config = dict(
    model='class-conditioned image diffusion model',
    train_examples=42238,
    objective='edm',
    num_classes=11,
    cond_dropout=0.1,
    head_dim=32,
    num_experts=16,
)
Rows from block 5 of a small class-conditioned image diffusion model, named by matrix and row number. Rows with one number within an expert belong to one neuron, the router's apart. Each number is 128 + 32 x the weight over its row's rms, rounded and kept within 0 to 255. All counts start at 0. Numbers have three digits each. After the name is the row's rms in percent of the matrix's.
Before each expert's rows are labels from the 100 images, of 14976 (inputs lightly noised), where the router gives the expert most weight on average: "strongest on" is what is common among them; "place" is the part of the image that holds the peak. Only what is clearly more common there than usual is listed. The data: capsule endoscopy frames (Kvasir-Capsule). In brackets: how many of the 100, against the usual share in percent.
# router: router (model.blocks.5.mlp.router.weight, 16x192), inputs 0-47
# up: expert up (model.blocks.5.mlp.up, 16x192x192), inputs 0-47
# down: expert down (model.blocks.5.mlp.down, 16x192x192, transposed), outputs 0-47

# expert 4
strongest on: finding: ileocecal valve (84 vs 8.8)
place: bottom left (86 vs 9.8)
router.4 091:104134151156087171102092069109094105134151152112088179104103132142113117094090098143159095118171123136112064143149158153089138124141172167157197
up.0 131:101166104118203120130138193107169084077123158109114115147157151114156069167143145137074158138087091094181135087090067090156135090119110158171163
down.0 103:141161180156211136099116105131103124191157116145138093093111160134094174153085154124139169159121079179080069080117146138095157093107142170143142
up.1 094:110104089122110151150101110093064141073134154169120137065092142109092147115106088097114172177187138074085123179124048135105108113174129175125092
down.1 103:098091068105190144172059148113181161143172144113135170108177124142115158170117109110112166126089172104147163095129144100126097154101118084146158
up.2 088:116124123164161092122134137136148102110109151113122127135100087134135116126101194243124051137118144135149114150143184119100123172136160146180160
down.2 078:159142148118095107118099129158121110107129055134139120104161152143152137068083140148110104078136087116123142164117138116213132128112133138038114
up.3 087:112153120150144083116141191157070123119140142158166133176132129088103123138205152122120161107133111104088105098143200107181117155168139094140160
down.3 098:188149161105059159158165090168131072184080118120153072131169127102118155157174106110135100159146187163144120101056117156121127137131096098123120
up.4 095:202164132156114119141142116147081085131111136129128112147125177172133174125105087072135133162176184159174081131146123113117124082157147109140174
down.4 079:053147118150114106143128129125100166134109127121114118140099058120138072124067124095150154158099105149122117131098094146105133148124095114142093
up.5 090:103154164167152120132191174146110161119120153118167111156116149096139121117105115088148169207154176141089113121148101128172102155118121119113180
down.5 103:127134123119056159109199146117134145181099192159170099157123108137100132133125170133127127182131129144124115110080103147065135087090091136131132
up.6 095:134135072124094145119123101102119132129105156134147063195060106142157102144150156130135097156095132166139167135195117088119112072059140080103128
down.6 081:110128191133193138114116110146140102083101101153092126160129105175099117151067113111105127209154115148118121144016109130092122128133064168100106
up.7 104:140071069121111088090143123133131095116110132142110097138112120144186114125117132118125201116227142157068087094123134108150179148152123106194140
down.7 110:127076111135163109127076145136113118098131141137108137121124154071092174150154134152131132122144114150092109139085142181097130080119080094101146
up.8 096:180097126114084101136067159173132110087078142117111123116091146103113132093148138174169119146188155102140094158129122082148116125154132188168119
down.8 084:121143168152097142102115109103161189092147131086146160128145155106141126094148126151202098160113119122126089112073216130095088103166112109165060
up.9 099:124157036163043098087143172127181117072128145134145119081052145134128115123135120105121082113131130148112118170158116113138128136094141141104152
down.9 090:113112101132231129099136120092198035102136099101114108162127128136151132068095117096138122146104136106156110083168120147069122126126132109164152
up.10 123:152150069086171170147179145135160142072154154123119134097152075110187089149085110099067121153153143075168114153146176137121129068099140129141115
down.10 119:082087105167123148133130167114170137092125122091110135076131195115088051133142097090128092080114150150085165126106131146159110113105144097092065
up.11 101:071168056163143122170138153102171049095108134135161160163157128097117129117142182167136035144057136117158114128165149182092085161150140099085191
down.11 102:132211071133089167115092164211112092172114137126142150112142125193145140129114151145124143147128080150119142141126078046183129145114133124197154
up.12 095:093189100144157148171124155137138096130140083083123108140136090143118168178109171124118089132070108149172137159158170199122088022080124135072176
down.12 093:130128204127101215128139097173136186067140084102084156122085094127120154119066140091070126110126105117082136136205128113124143175141109152127179
up.13 103:174176053158162140157111177141081030107113112130113132096096192118094149183174138179118102129114140115101142113154172101093111109094106194116093
down.13 110:073153112121148153136115145112093092186136148098150199112154121135125130124109116120148115170123114138127142025083170105133118138101132214214159
up.14 109:144150112217087141099129127117160115094191148129142142107131069106152178134154101104126154154097155198133140170177130118128137136138122088119131
down.14 125:096134103097144134128144147172139080148124118119133137149111112160158112129105156094132107179079115167180168117141118088107130134116143163131120
up.15 098:076161153180111092082175139157117105122146130131169129168131143112109102130219072115123183150165164131133073140158149084194142129121108110163136
down.15 079:138176103132106085137149142183110120162141106104123121144081141089100145122127136129137100229049096135107060135108103109113136148137108103099146
up.16 115:122118125128251121195082177136146111097142093067108147143162167103167111144156153107135164186075151097186199123096139078125108131125118156097113
down.16 080:098160130166071094093143132170102144146117151132097105080174116154142130128180136067139167162117112130134135144086104137130155141150075168105119
up.17 095:148155031109107129131141151118182131106129145093120148145130152108104171114138177128119098186106152146115166121127076077133138161132113093155116
down.17 089:100167117108191222132108107139122108153162149119066151091127147151055144117084159132119116130110138118152110130125140100078130053078080118135158
up.18 097:093123055181136088117189112140194077144113100140170161106064137112126153138138193145101091137112158080099117113102128171110140114096116125129135
down.18 097:121182062137168106146124084142090109125108108095133190075132122153094126134071152123132144172116110131115113127066160096108165079095076108168138
up.19 102:119156090144172167099150122129130150149136126146110128123146116106118140124177138134154099072107163205120164133126082113141111108146095144053101
down.19 125:153139107133153139141114137089123054108120082110104125139065113176130163150094140163120127211096141087175133079164161140092092159087087156133191
up.20 100:162137152061106165059123126116128131103075164088119145130067087100176146128120148121098117134202139168171130159165096130164173027082109145157152
down.20 105:130108174082189146113150115093132099125126135138147168133114103158073147153120138114122137109119131156177120105034136173077099165117095120162100
up.21 086:117125083136127123195088159159117068078114134154099139125082138155107132155157162152077116112190172064147121131079066099093121072068124148125152
down.21 085:064173111150123142128120130127096148119098151110184137078167112151119127119052108166156112133095061126121095091112123119084187172089114148186176
up.22 088:142125151067109157180120088125085135104122166186126171112119117129137129116161133149069093144101084139120158197121065174103121101195144153121144
down.22 090:130135120118190178123161136078105153151147148139084128102111100175100168138124127105152162131143138157156151068182116144096126118120118197202120
up.23 093:147134105140124114111134148150126074066118176114136116140094102150213157136098158175081117144209170146180105147185170143136163168148145137144141
down.23 101:137105150146135092149124156144154130088098119147109081082125168114151163073137115120117080113165089169080103181077118145149114101147115156129118
up.24 098:107073154163066125133098136128163084124118121129080148111089202152139145125106160128115120123114108115161123138115117149131125127126098158162140
down.24 103:128117137134120134143155124085114166141088114126169168090151087123130160082153126106147112076154106124060145120073137158151117150100109109120115
up.25 079:102105108083109117163103101116113077083113109154059128116101153192079107155130149119119154100126064072156111135131063195109133104152139157131130
down.25 088:098129112098098130131167106149155161139162136144156183078111061183112138153200122112128172099112164114177167144084159159145097168075106111144111
up.26 108:083143100123105142120145137128165113086105188106188091208117123105175079121144140171082076141136143148228142109200176142138119130153135102106166
down.26 093:191109205093159143139125121118142142107054094143148169141104136078154086099106135098134079121142076202085075138155076172124179115184067138134117
up.27 078:128126073127102147169097128121124124106069153099086085149084137140146138115136170192086132110145140109151095126068076114119156160119137136150137
down.27 091:100165109122132162154148132134121177125111161151189195105159122152125166090129143150149158110124084152138125127082147151119162164114097160134098
up.28 095:045165122160111156103104109117158111115174162167192176135128146090164088133103151121072155084090154060128147095139173125141139183145143118110185
down.28 086:128125089132139141152140154134129127124086143112147124157160107118119132110163141123150123213119110125161136163132105154183100089143116137119090

# expert 9
strongest on: finding: ileocecal valve (87 vs 8.8)
place: top centre (40 vs 11.7)
router.9 092:105136134211118118166116090082069092120128099149105167169139131129187108108108153136151130166144108122152153184198148167098147125113143133068181
up.0 097:124171119164157128133150185160106163078127108116157135098169166092189172168200064162111126160106134128137171107141168097153153125155103133171129
down.0 110:121179097136116139151147154120165171166091153167145098074128125116127145149149176116149121111105159163101112147145078116152137126117142100076093
up.1 101:096109186143132129147089060093114128079141166126164107114061142133123112156164147106105182086125080146202152078136104170118145124122135156127145
down.1 097:136125146054137131129126170089090188079086138082127136130094152112144139142138122168150168164154103117080131089133161148167143035149115142172100
up.2 083:146118126141166132132108173124183162108098186137115155123118142106167131100125119137128101131149156166146117162173176152170144174141093183130122
down.2 087:098077142107120155096133100107147166105117105091122111078136164050137078106157115082091151116142111106119120173100108175134113016131090164140079
up.3 085:101122104159134127132192143115140091100133086131186162068127104127181109091106172141049075085123122147100110089159157142130105169152144132114160
down.3 083:176091109093172139134110202096159128169134160144139110148115086125098133135076128097142169160137103157152157073125159131134158109103098131133109
up.4 081:147126107147108097133176099139109074140131093109156154122066096163176146130082151156066068112105128164114117159155168161104119068104143134139122
down.4 079:121147038129136123120145160122126092134112154119117078089146154124142084148134099142189183157122151113193132138127149115177115123137156169177105
up.5 083:144135105128037117133115171125153078145111121138110155145100104210161125080121109111111186104107126158076099176138083118101094167150148173182103
down.5 093:169136193107167152126107097149116127084168115103046104142203108124086142136135116087124130155139095129178100150170129141121102138112131134067144
up.6 088:122202068150094093141131158147154122102156159143121107120049057117169161186128169133065117175121132069160133150142121138124105093114129068156168
down.6 093:141145052131142122106138138120063093076082168121122132126123096150084131114125084138157092127124094169105090097110142109122168200148132132188150
up.7 074:182048114171202091172104128114102094117080154065157106095154078125147138147162134126080136103125114175095170097148125120157097177146120106117149
down.7 074:055138113067101169113128106165144154172164131072126115202060145112120139139150146122084167140114129190111137113099133136117147078093095161155108
up.8 092:102103086149148088158158205118114084113141140114112099165084143084162136167130130172114107239113156147085119166100126119169144109105102082142108
down.8 106:092151049146127065135161132048090104110147093140136135071159194224125101112111153141110157168133134140122100073134131158123147094190091151070132
up.9 081:129090190099144123177104138106066134073134116164157155143104141160093176138131101108151169179118122159178156096105090176056136133145132166091078
down.9 088:070095139147148135178131135122150157113088163103135143126144116196132134192163159139201103152074160139095168132140100157177080152173139146163093
up.10 107:122138010126027136125080153139103112118103189152135095149084133144132137169098129138104080165136136097151091193175149114132134115109120102138155
down.10 115:146105093149249125146067139142137073112131154125103072161132120093157108115122125119137160106113108107141110094105147145157104101144123134165147
up.11 091:145113161075101098092121089164110083102118137118150116122095072255148108113124090141142116219132162142172126153126174151105084116142125163118064
down.11 093:109099156092176176138115137125115149115133177120139150095174136153117118147115124142170131138161200111108139138153116078143119010118142143173103
up.12 118:077065115120099094126137122155136134089106105129121157116107065113136123132095111099119118118136167158156096177137143130162120125169143062147169
down.12 114:156102110120135153111117112115064137162125108139148150134114103073146108088149177083171148113174155065129231118161116132065093103119114121104105
up.13 123:161126101166103111138131148115116155084110151199138141123136069130209098110122175133091162107122136096146078106071182190095114150133155170092120
down.13 128:112163103133100112078139156164144154165140163143121071145135138196108106120080114134135180146107125135252111155139115086124099111141147130123161
up.14 077:121115121120131224125182144142088180104133106108141094165103034156157116201162114139058181155145192146134154142134142145124084075099148141114152
down.14 077:165154129144100192110172161144186175151097132103163146131192156168174154099175122088193126162122109144175110112155160170145137194147102104149132
up.15 095:114129083152158180130117160128126098119149096104121141094080148080158133153095151136169117103091111111100157151127117164094084142114135136102186
down.15 091:134158094126132124103145153162153192150147146121112121120124123133133113118148141115128186165125163076137161067136121056125098165096182113191103
up.16 090:090119116177105139132138166129125071096101123126128141093140104082134152222095135135095115126107134130154138175135078151132122128114109120101144
down.16 101:151140172105130107160129160136123131184102111117114169101164091110172128169161105134150113093103187092056177180148123142107146124140098130076112
up.17 107:054109073145128095126102172133093097139125124142101138124104117105093117202114144126137109142071155097112086163141068140134134086092142085126198
down.17 109:115118135150177130115075074163159125096127153100152169137195135076162111165179152128113077140135167131119135149082134146160120219100133114142177
up.18 080:154118093130113125095121190147152126136106111184118071091155085193173172190180126149085120037179151138094149127107055102135149109149062136098074
down.18 092:132109091133174112102086138099131119155152128124118133105182094167073137141147127151129106145133160088126132170209108153096126176088079150079115
up.19 115:108204119120107112161139130120144215088142148093189121091107106116132121115179137128123139144118098093168110139128171136102100055150106143107180
down.19 101:131187131160048111108190132110149054164163122124125101156151154165104119163132091139152112186112131136189118146138092112090148178103107105156098
up.20 109:097186068091255139139129143170115165135121149123106139065107136116103161147142137141104112152099117104151128093183133138169110020132094137141148
down.20 103:108146113162064080096178098100090166099140089108109114123106119081108086118163123128125142138097140122146140122142148108125130154107126108113089
up.21 109:093163184130162046171174076112130231105141190145174126118107150126133132136130152119115148165094157126216166135134140158113106167135099203113062
down.21 106:127153081111088195141124129072149129088069123130162166145123145078133140173126098127145118120106173111096127157108164154054137148139089129179147
up.22 091:104112158162114136107148184095084150113087114128200087121139189113109104132140087104096176205100112128111145172154105096124161090127121085129101
down.22 103:134084159132135154144152121115160122170127143101136152121145148092100135143089114153123087096182133156162124175161214170128133106131081106113121
up.23 077:144144143152114134097129143140066115112110117157151132153122131148137123162101075091137091104203154119118194149115147053134196070195127178149112
down.23 083:152119119138132115084111103066120129153115057144137157076066135153146147117177139147164126108091115122154091131150152114142105197142057138128102
up.24 138:083135165134156143114181118156170129112104135158157079066203117127145120138138162142113108139142149142170113098126213158127132192089143152126169
down.24 139:135146092096138103153097122120198172119178138137169119144050161086107124156117125145125166126099113089086119154110149124139127098106124060146127
up.25 094:123205159143135139129127114121172084128104132121117090168146129202141104100084114100092093180115089092106124117089058138138133091085151088117113
down.25 088:102173116156146177150194126108178123116106154105140071101106194124143108197092079194122198138120138139141122179129151117136183136087127147068123
up.26 090:093123135111181139165107111139109126130120115080131157125173147094149126139128170149137100140115094121108175172149114135099118097137137117129149
down.26 096:109132106122157134135115168107105151126094121094159175133075096158175114098151140129116141154110122122103161110158110099110132177137134158153116
up.27 090:032137114151109106120128079169151111143117134124107140104160098213167152134129178128111040082083113150124128120135171134131121144122075119124094
down.27 100:122138138221157079150123127114133051149101123107129075106162131152197155099132133132134144078111123107132122178142138092173122097148150150059127
up.28 101:137093109096164140194071154163184129051111151177172113136119175093127086099137151105151135163182090125168078149123102135186123166154125137153132
down.28 093:156118145150115153127067155116100127178149117159148149229193152117135101066106114141145163142174113083156188109149117114116140133132124100097064

# expert 12
strongest on: finding: reduced mucosal view (88 vs 6.2)
place: top left (99 vs 9.8)
router.12 083:111137147128088134110154140116070145119143124133069132093125144110138152122138130103100064174099115136118129108206089080091116080053143166118102
up.0 083:074111125152115102127168145130171146123140117137097124131108157163138106162099116105065129169100127111132157106164071146109141102128165143124147
down.0 091:151104127103181154121149073128120133130097128126200078103084144133154127090118146144148108050155146133116144135162111163157154151157145151163103
up.1 098:171123143153117063091146219160097089095111094106170068147128116132118128112125142122076108147118145154053135090143114106107115119116167102118123
down.1 100:186100169120115067098207190142173133160131110126112103130085151133090142100166122148145111142093097127173105177216124145161134157146135135159107
up.2 098:109108110188123099120166161126150159141113136137180121181104169102120095157125143156082135162134157137066129086181087102122135129089167073196146
down.2 096:190149176112171132066151205176171119132164123204125113119071086069185155109144113104155118144099062069126120132160112135091077150086130127137137
up.3 140:158058126102077125133075110139094147114134162146109104123131103207151126129129095144099143157196149123071146094150093063101130203157129143129087
down.3 148:167169085157110121122126149171114082152110091126127121115130132122132109142125142091156137139111125110102099113174068115131115214103146126122154
up.4 097:106173181090165123145062131131078172112125097061132059118099092086168108136165118177154146151135106134166073071116132197113107174110140103102102
down.4 094:123177179126087120110124154114147127101139124113093096120242108171084164119114097185149120203154117108107089142037151119129129097135119129153146
up.5 100:111193168136133111179126147163135095086134146127130108138147161188090126114132108119114136173116102072084135133130150192094093113165145126116134
down.5 112:094107102126110175126140111141078079145142116146079132123104096043145161181106143120138145103150123134111132144136124104143134100133167096131139
up.6 092:135151051106124140140149166161089109084113151095135073126138129101079151139141128147075073141103172137088119121123137129139132069068148098129107
down.6 097:133146176147146143145137124082093135139092118114121091105208087111103118108172125155153133191144138157162149146165129117116122100081162206119109
up.7 101:133120137099153169137130125136078160097107168161125095157099093152162059149084103174115117093175193109073102109111131127127155181193125134099134
down.7 096:132158075113113099150138091092158118118123133101139098125159102063101091125135155124151116210109139106138103085136112180138114113100128152138142
up.8 100:129108091149126122208183152094138122070113138167111144121083107117119090163139094099103164175185110100160120181157094113075123162137162149211122
down.8 097:142138137114126127149116169145119129135137097115085126094172121154136152177099080150154136127094140201153151133108161155152092086165142141150157
up.9 089:147162168171126119186069120123100148099156163131125119073100146164125162159097162137144122118154129076138116157119130101122112194130043124163133
down.9 089:124110103150137114147034098096136147158174073163123139137156135079106168116167120124107161141112104120051108176124158125151131140126127096184103
up.10 090:170124135089167109144172239168137198112112177151111115112082152161167111090087106162117151040163157127140101102111103069102121167156086133185112
down.10 085:138056208150110123129111174149117107085117157124087113165089154195178156146125150120124092154135122123126132147197122102142130131120153119102073
up.11 088:133137064174125084118181179147192106115065142137170109148083122114141079136073147153118133199116144144083170150174120109149129100136142120141160
down.11 086:165190119144135156142163189123135129136112097118101113129115074140154112093142124096166143147129121120090133141204078118139164136168118136125074
up.12 116:098121119138119047154187177138202048088114153149150148069081151126117146116144164124113132102105144108134120153116120150149133134131090103137179
down.12 110:091155114141109072112151078126088048173119154130137132106208118127152125102149158125115117126114120172150125126163127108139127163130160142118189
up.13 099:141195167112147093131178112199174054114130130134091143154061131174114068102138138152135095166118114125089139118139109134171097091115070144129145
down.13 097:106131194133135071168177150125165183157135157173108148122130097120167071157175163105166185174133173147045115156201101140096108095115117134098091
up.14 109:117127194128103092128152108124148077127129109133177130179118125137136096104148106114124146152113060088151110145150133160125137135154097120120115
down.14 103:148150242109122106095178110114145098121123119150136111099070150246144145085094137123145124094146121130150109142148138156135102056142107150141125
up.15 100:108178135157173132149121073144122170117114146093217136153137052156087062166149114134104163164119112088110133103158171134108132102138177082154161
down.15 095:126080091160105128115159125128161075088110147155146139113099154130167136135158109140114120164122076103130077161079124109123102137051149126094149
up.16 111:119070024116147156123112156138134068106091166143099117101081092106076100227135137149088113118166199141139135134182154150123149092137133116122159
down.16 114:119139150142113073177159089091120027093151154158191095137184151121105156142147114126156117063153139110107133145104174151122138089105129128115126
up.17 078:147094066157178122178157169110145143108148090134124132166087148036198087158073122161179154113101115170147165159088117166137145140179112128118176
down.17 086:118170121154120152130106203129136173087082111089106125133158133143125153097142153124158135148170118106135117144181117133098129154122141133136127
up.18 097:104117187093095123140071163108104150093113137176139073179147133117076133131097117136120102065133120114117092057114113130060124111159133082074146
down.18 091:128086135147128108093128142156127130178162140158117160161113159193047115116092114102087128095124115103140124166148105133166116144164142144121101
up.19 098:150121144156140173166148121131127039079129147093061110119110115199125129099122118161131077167140105161038140083115115125101108126134140139115147
down.19 096:166144173106113128083198090109161092176146110122151118096136100224089108135146132147178163127178119170181119131181120159146113123124106128147072
up.20 087:146101127124082111098086140152125154098129128088118080120093110157120061117092159100155116133178130148180101134102171137113127152117169054129101
down.20 085:115164179181079062092116188147144091142099113160100073134154108208146165114106123090109143158112105140170091137138120127097107159068111155136110
up.21 088:125091144136155115112135121162114140126123179104160072165072105222073094185157130144105123203156159132146121057122185125083143171117118088158131
down.21 079:126139105138071046104142119164113104109111126144088098165062136200167072102105095099152153160140103169166070098171107104153141119168076129147100
up.22 106:081127070120151101118142177155208160116136122142129147111083165081105054176131120116124115189137147100094166098198105163108142096137126117126193
down.22 109:144090160146093093109183107157167130196130123099161129119154118111126124091147133124130113114131144137136135098129135166126132240107116107130087
up.23 094:150135137148086133178106090106134083145150152093120119181126109157114077116087153180155130137133110145102121124159137157104151104111163123090153
down.23 097:151119204120188131129132168139173163101082137125164162158133142255127110155119148143128118111145182141188138090146074117130155112099133136138129
up.24 100:118163147060212122184165142124125124122148182104147106100122153215128125144072094151089072155125181085118128082161129075152167083112126146161141
down.24 103:102139143090108109111130156151149109108102154142121142072069118167123117116122111088101162170113128173097138108099116117095122067114106120122162
up.25 113:121203062126196117143133172122132116106103113134148128141118102091126114118112159146109114112084154092166117090114181167119083065125131146119180
down.25 113:126209073165101150085145098146123119180134124137090093118091139077111131166145133124114140107114105120081106103134108100113133215105150131136131
up.26 088:169167182113079144145091106167142143089081153097155131104160086164125089123144119106133139167119157132115093102107164081117083130115185093107115
down.26 095:107135185186091132145114100152155154165123124136139213106139143135171152200135184096100111152101140145164146121052191133150083157128150097140083
up.27 095:126148111114104088146153142143172137126123165131178096179092123161142101138114127149126099183179142140067166143187125098095157084105159110139143
down.27 094:128154079141072128102157175130182143145128126149107122121099095083131141115131097126177130134121073144098124099121088153104126206106101144154107
up.28 106:122129050109134148133153141169110093113067139100087145080143119074124104127118115144121083091164140119136128154208183141202123071126099076133152
down.28 095:134120209148060115095168144147102102052138114112110099102047119140090079134129114112152184084143125142169124136169149132123130083129148145117116

# expert 13
strongest on: finding: ileocecal valve (67 vs 8.8); finding: reduced mucosal view (28 vs 6.2)
place: bottom centre (82 vs 11.7)
router.13 134:088095147104113112092145134126162112145114087192180140051122127096125073112077112132091068118108185122151148132103140142129105117191054128121152
up.0 099:146172093118139097150089191146134076132129124103144073180110139122113095156123153157178121163109098160085169137165115106121160108117137074179166
down.0 093:147140086128130174106102088140109143108145149135133174167173166104156136099075124160096119092150123139131109151108139142130105152107163130105117
up.1 098:145230197165200136151116053180178087098117128107094149115122127202191172075189142133108137177116096115203151148141100122151157175106114144099105
down.1 095:128125128100096058156087105084139126088135120122111135098122132148067093125157160116133129096123149136111104072179193178150120136169131074135129
up.2 098:157126142134164099147085123077135029101110180096115111150095156109099099120129140143182129089119074099138109139169142140122124193128128170156183
down.2 112:142146244176115145101106117174096125164139168105110159162153084201154106120086116112129199152116127126184151145111133111129113152130132162127122
up.3 097:147091099137104049167068150115110184075151134098135166124158148070126173151123158107151163163125122102206091149146109184082100129109129164099145
down.3 101:141109239131085144086126128161139111124126149130161144161148137182136126149130133110149152152133078162158129110093157161127142145137125106152173
up.4 086:109102126179119133163094152139159115097067124166130077128120151124132097142104160134108143119095132134166104154125155207107136229120136182066111
down.4 079:092123070162117129162156102172144132124071091149131124158082122083126118105124134165088111047120122086135167146062112134150112114112120166137126
up.5 130:081213137150119118084104174117180111147049113168121089143121101172190029152050133178105115109137152162129123153140145146121153134126109125137178
down.5 131:078073130115152148136127123143118149139000098130109115098106110164144170105125121095148146150106075153159144135121102121149122126166120142140101
up.6 099:137162117134158139144139134122123095096128153074156172120103083072093175148164194146146154164092147076195155188135162160108133050087114144140166
down.6 108:116163132158085137112124083151083159159083118139156122087149145133103106152137133112114123128096153122098106123168104101152109220146140119094127
up.7 081:146159108151118112132179183129103052121120135169155123159157095242132168103130116121144105215122181139113167133140145115125152109151149144114097
down.7 081:145156108088141136114114072106064113140134136124078097167138136191093125101142124153190118079151146131131106158162126105180106015133152120148105
up.8 114:097180167091134152113178108135190132113090146110171095142088121118176140173157144135082140126093182137221142094108188115127131187151106134097145
down.8 113:114115157127132153143059118152146165122117145144149165095136148106071145143095152141123145126129144134116130128147118125149121124106116086126104
up.9 095:151140012089074124127034139157129097107125113096094091120074160069109178152094141137150110110126134061143147145111130160164134138102136193151153
down.9 096:146165041103201149083096086124116095126083145191128155140059131067141215103144088159109102139151070118133112134129128097149132166131135128076125
up.10 086:130135100138149066145141167063129085115117132130109086171144202088122125148160133122151120124104135149143119065103086155091131181159182122088173
down.10 093:137176143134117126107155100178116124120173105165099135255138100150109120103105149103155074111087142071128109122062116121130144144107131089151118
up.11 079:105193097153165108101155177131182091124143154213133142114098147162113092171118099138110121147080186179085171108122081147085145126129172131164167
down.11 069:133130092118138091173131059111106139114139114099127086128163127119097140095151112145098162146126178158165158118157125147131130080176145113151081
up.12 095:029162181124156113088164092163154140106068133160125114103073134164153087146101115150058143119125159095164118161136091128078101165166101148118119
down.12 093:112138115130139105167112126160181174072231162132136158134168126141081107127159169169125111110097157119175140127090082150141147152163128156134070
up.13 084:128147112097122111066165141156183147109073129135163139118076103147160124093128096150100126117125185131187123098120114114158116190135117099156145
down.13 085:118099155132104076161123124123156137110127148121151114111130180131124137148197129137174153124084190139143121106148135156152102112116111120171073
up.14 069:143120140114099187175138102093155174133152165230135131106068155132122103123123175194115127142177138160159137183128151134129170115179102132170116
down.14 076:143092133147142142138191157121167139121139152132110124059149121141117158150158157072123106096093118080102171129133133117107125123137117166108145
up.15 093:137073099103137100133100218143106125094112127136163085158100124142126135151088108152148182147105169091167140112103122154132115133145115110170112
down.15 092:148100118127115140128130118124162148129154121146135152101173120119104090074126163148072132086109174149123125112143111113137151145117169084105109
up.16 076:150133078120105114175173106082192089142063150147123116148106154161105137130107107122095121126086193152111152123087158117142106130153116155130138
down.16 080:105113191075171175095113144164115080175145080138122137159130126235073136112189183123139087072134138088125130137072119153144118092158159085145121
up.17 081:138183184130157119133136188149103127124099113222157152160103096129132098129154130115103189144078099098092132187133167140164109255131074101114114
down.17 070:139130108139080090077109080141182186125142184085122142139044141144106097133122094123115152099070099160091114141072139120140161079124157140097167
up.18 084:156083156129075056154107040118119109082118119154160149131161068120110152173212158095159164165139080122182142125108146131099145115129168130107130
down.18 088:140136104126098093125105145116094083097114124141121152184086141173207149108108108127128091166094104146119115112123128150167139140185131149117128
up.19 079:187062087137113115197130087052105075114125148161126143133156170078107158108150169119186153149139099134167078187161157127102127110114185137129098
down.19 087:126152100134124148158141000109099112159127119123119151119156104161242123086132113124108112116131114105134150127119150102102160113168090138100135
up.20 164:114193146130100112060105200091099119081113156089100127153124089090190152146122105166069197131156176133120162146159146097135127112135082150137083
down.20 145:123117151109131096187156119147152113135092083123121112126074082148138169168139074109097106164136125114113063158128117146164174130141171089125166
up.21 078:175158105118155105142095122118114100121079166117136124142130174093155215135213078093153089169132097114150149063140138059139149166144114152157133
down.21 084:118119085079141115108124089150072025072124136121133155148161120102123154117135108169080085080124156134161096164085115140164155119143114052118181
up.22 077:152103076127125161134125125110136092131131113150164145102145147070137138155112157144114145143101123148137139103111177215120175106175124171099133
down.22 075:170141076099127152158156128167087140076139115142164123092168102099151168126119119127127138111101136178122104108082113097145120117178161156151143
up.23 155:175148100117114121206154170127147119077139104142136098171106094130125175133085138115144151139157168135124120097135109176128213121160107130107101
down.23 151:153127157140156148073140163111074130105134155141102104131127190120136162089152142121150113123155193127120211125121139120121077153141107114129121
up.24 162:039167146167133111127175144157145128108034135143120106178109122169167049125067106155086159111159119099146137162138129112175129148119004120091165
down.24 161:115136174143112158044120142126093123131163140144103149140167175107133100104124191150141121161136148117146206136137130096126096125109105145131107
up.25 081:111196102123124149131112146132094099094134184103084063098067142151123153149140141110081126117097109114058132166142115154116134115134074145096158
down.25 087:132155185153103125114105103129141135139115121149131109152082120112089140141090088116127155025095082123136126117156128154194164161126143139145158
up.26 085:085194138186120106115159148119187130113103120170174116126137168087133048156082133107145104115079166143179127174131176205077158158136093153081192
down.26 097:142158144069132121111137134142092121137166128114117129130087059100078143139144111120118087094149075092122134143121136101146155122180107171147110
up.27 086:083167134135110107171116179062153115086104178152147149122122171082183102137076158127123175134146143118192152107104166186059179170159099199109112
down.27 094:115158144129117111105081164104087134126167146156107131197088123157175173106167090085116127069132122090096171133101166112095112116140145097136156
up.28 079:109132084078098102151128081167181109136098161126150098124174133138102150135137092159110098102143192193126160081144154089122094195158107115150149
down.28 089:145085137066141155150149100093121114153126152167138106090202144160023113132090114116099123131110158142136107199157158190155151090129098086148165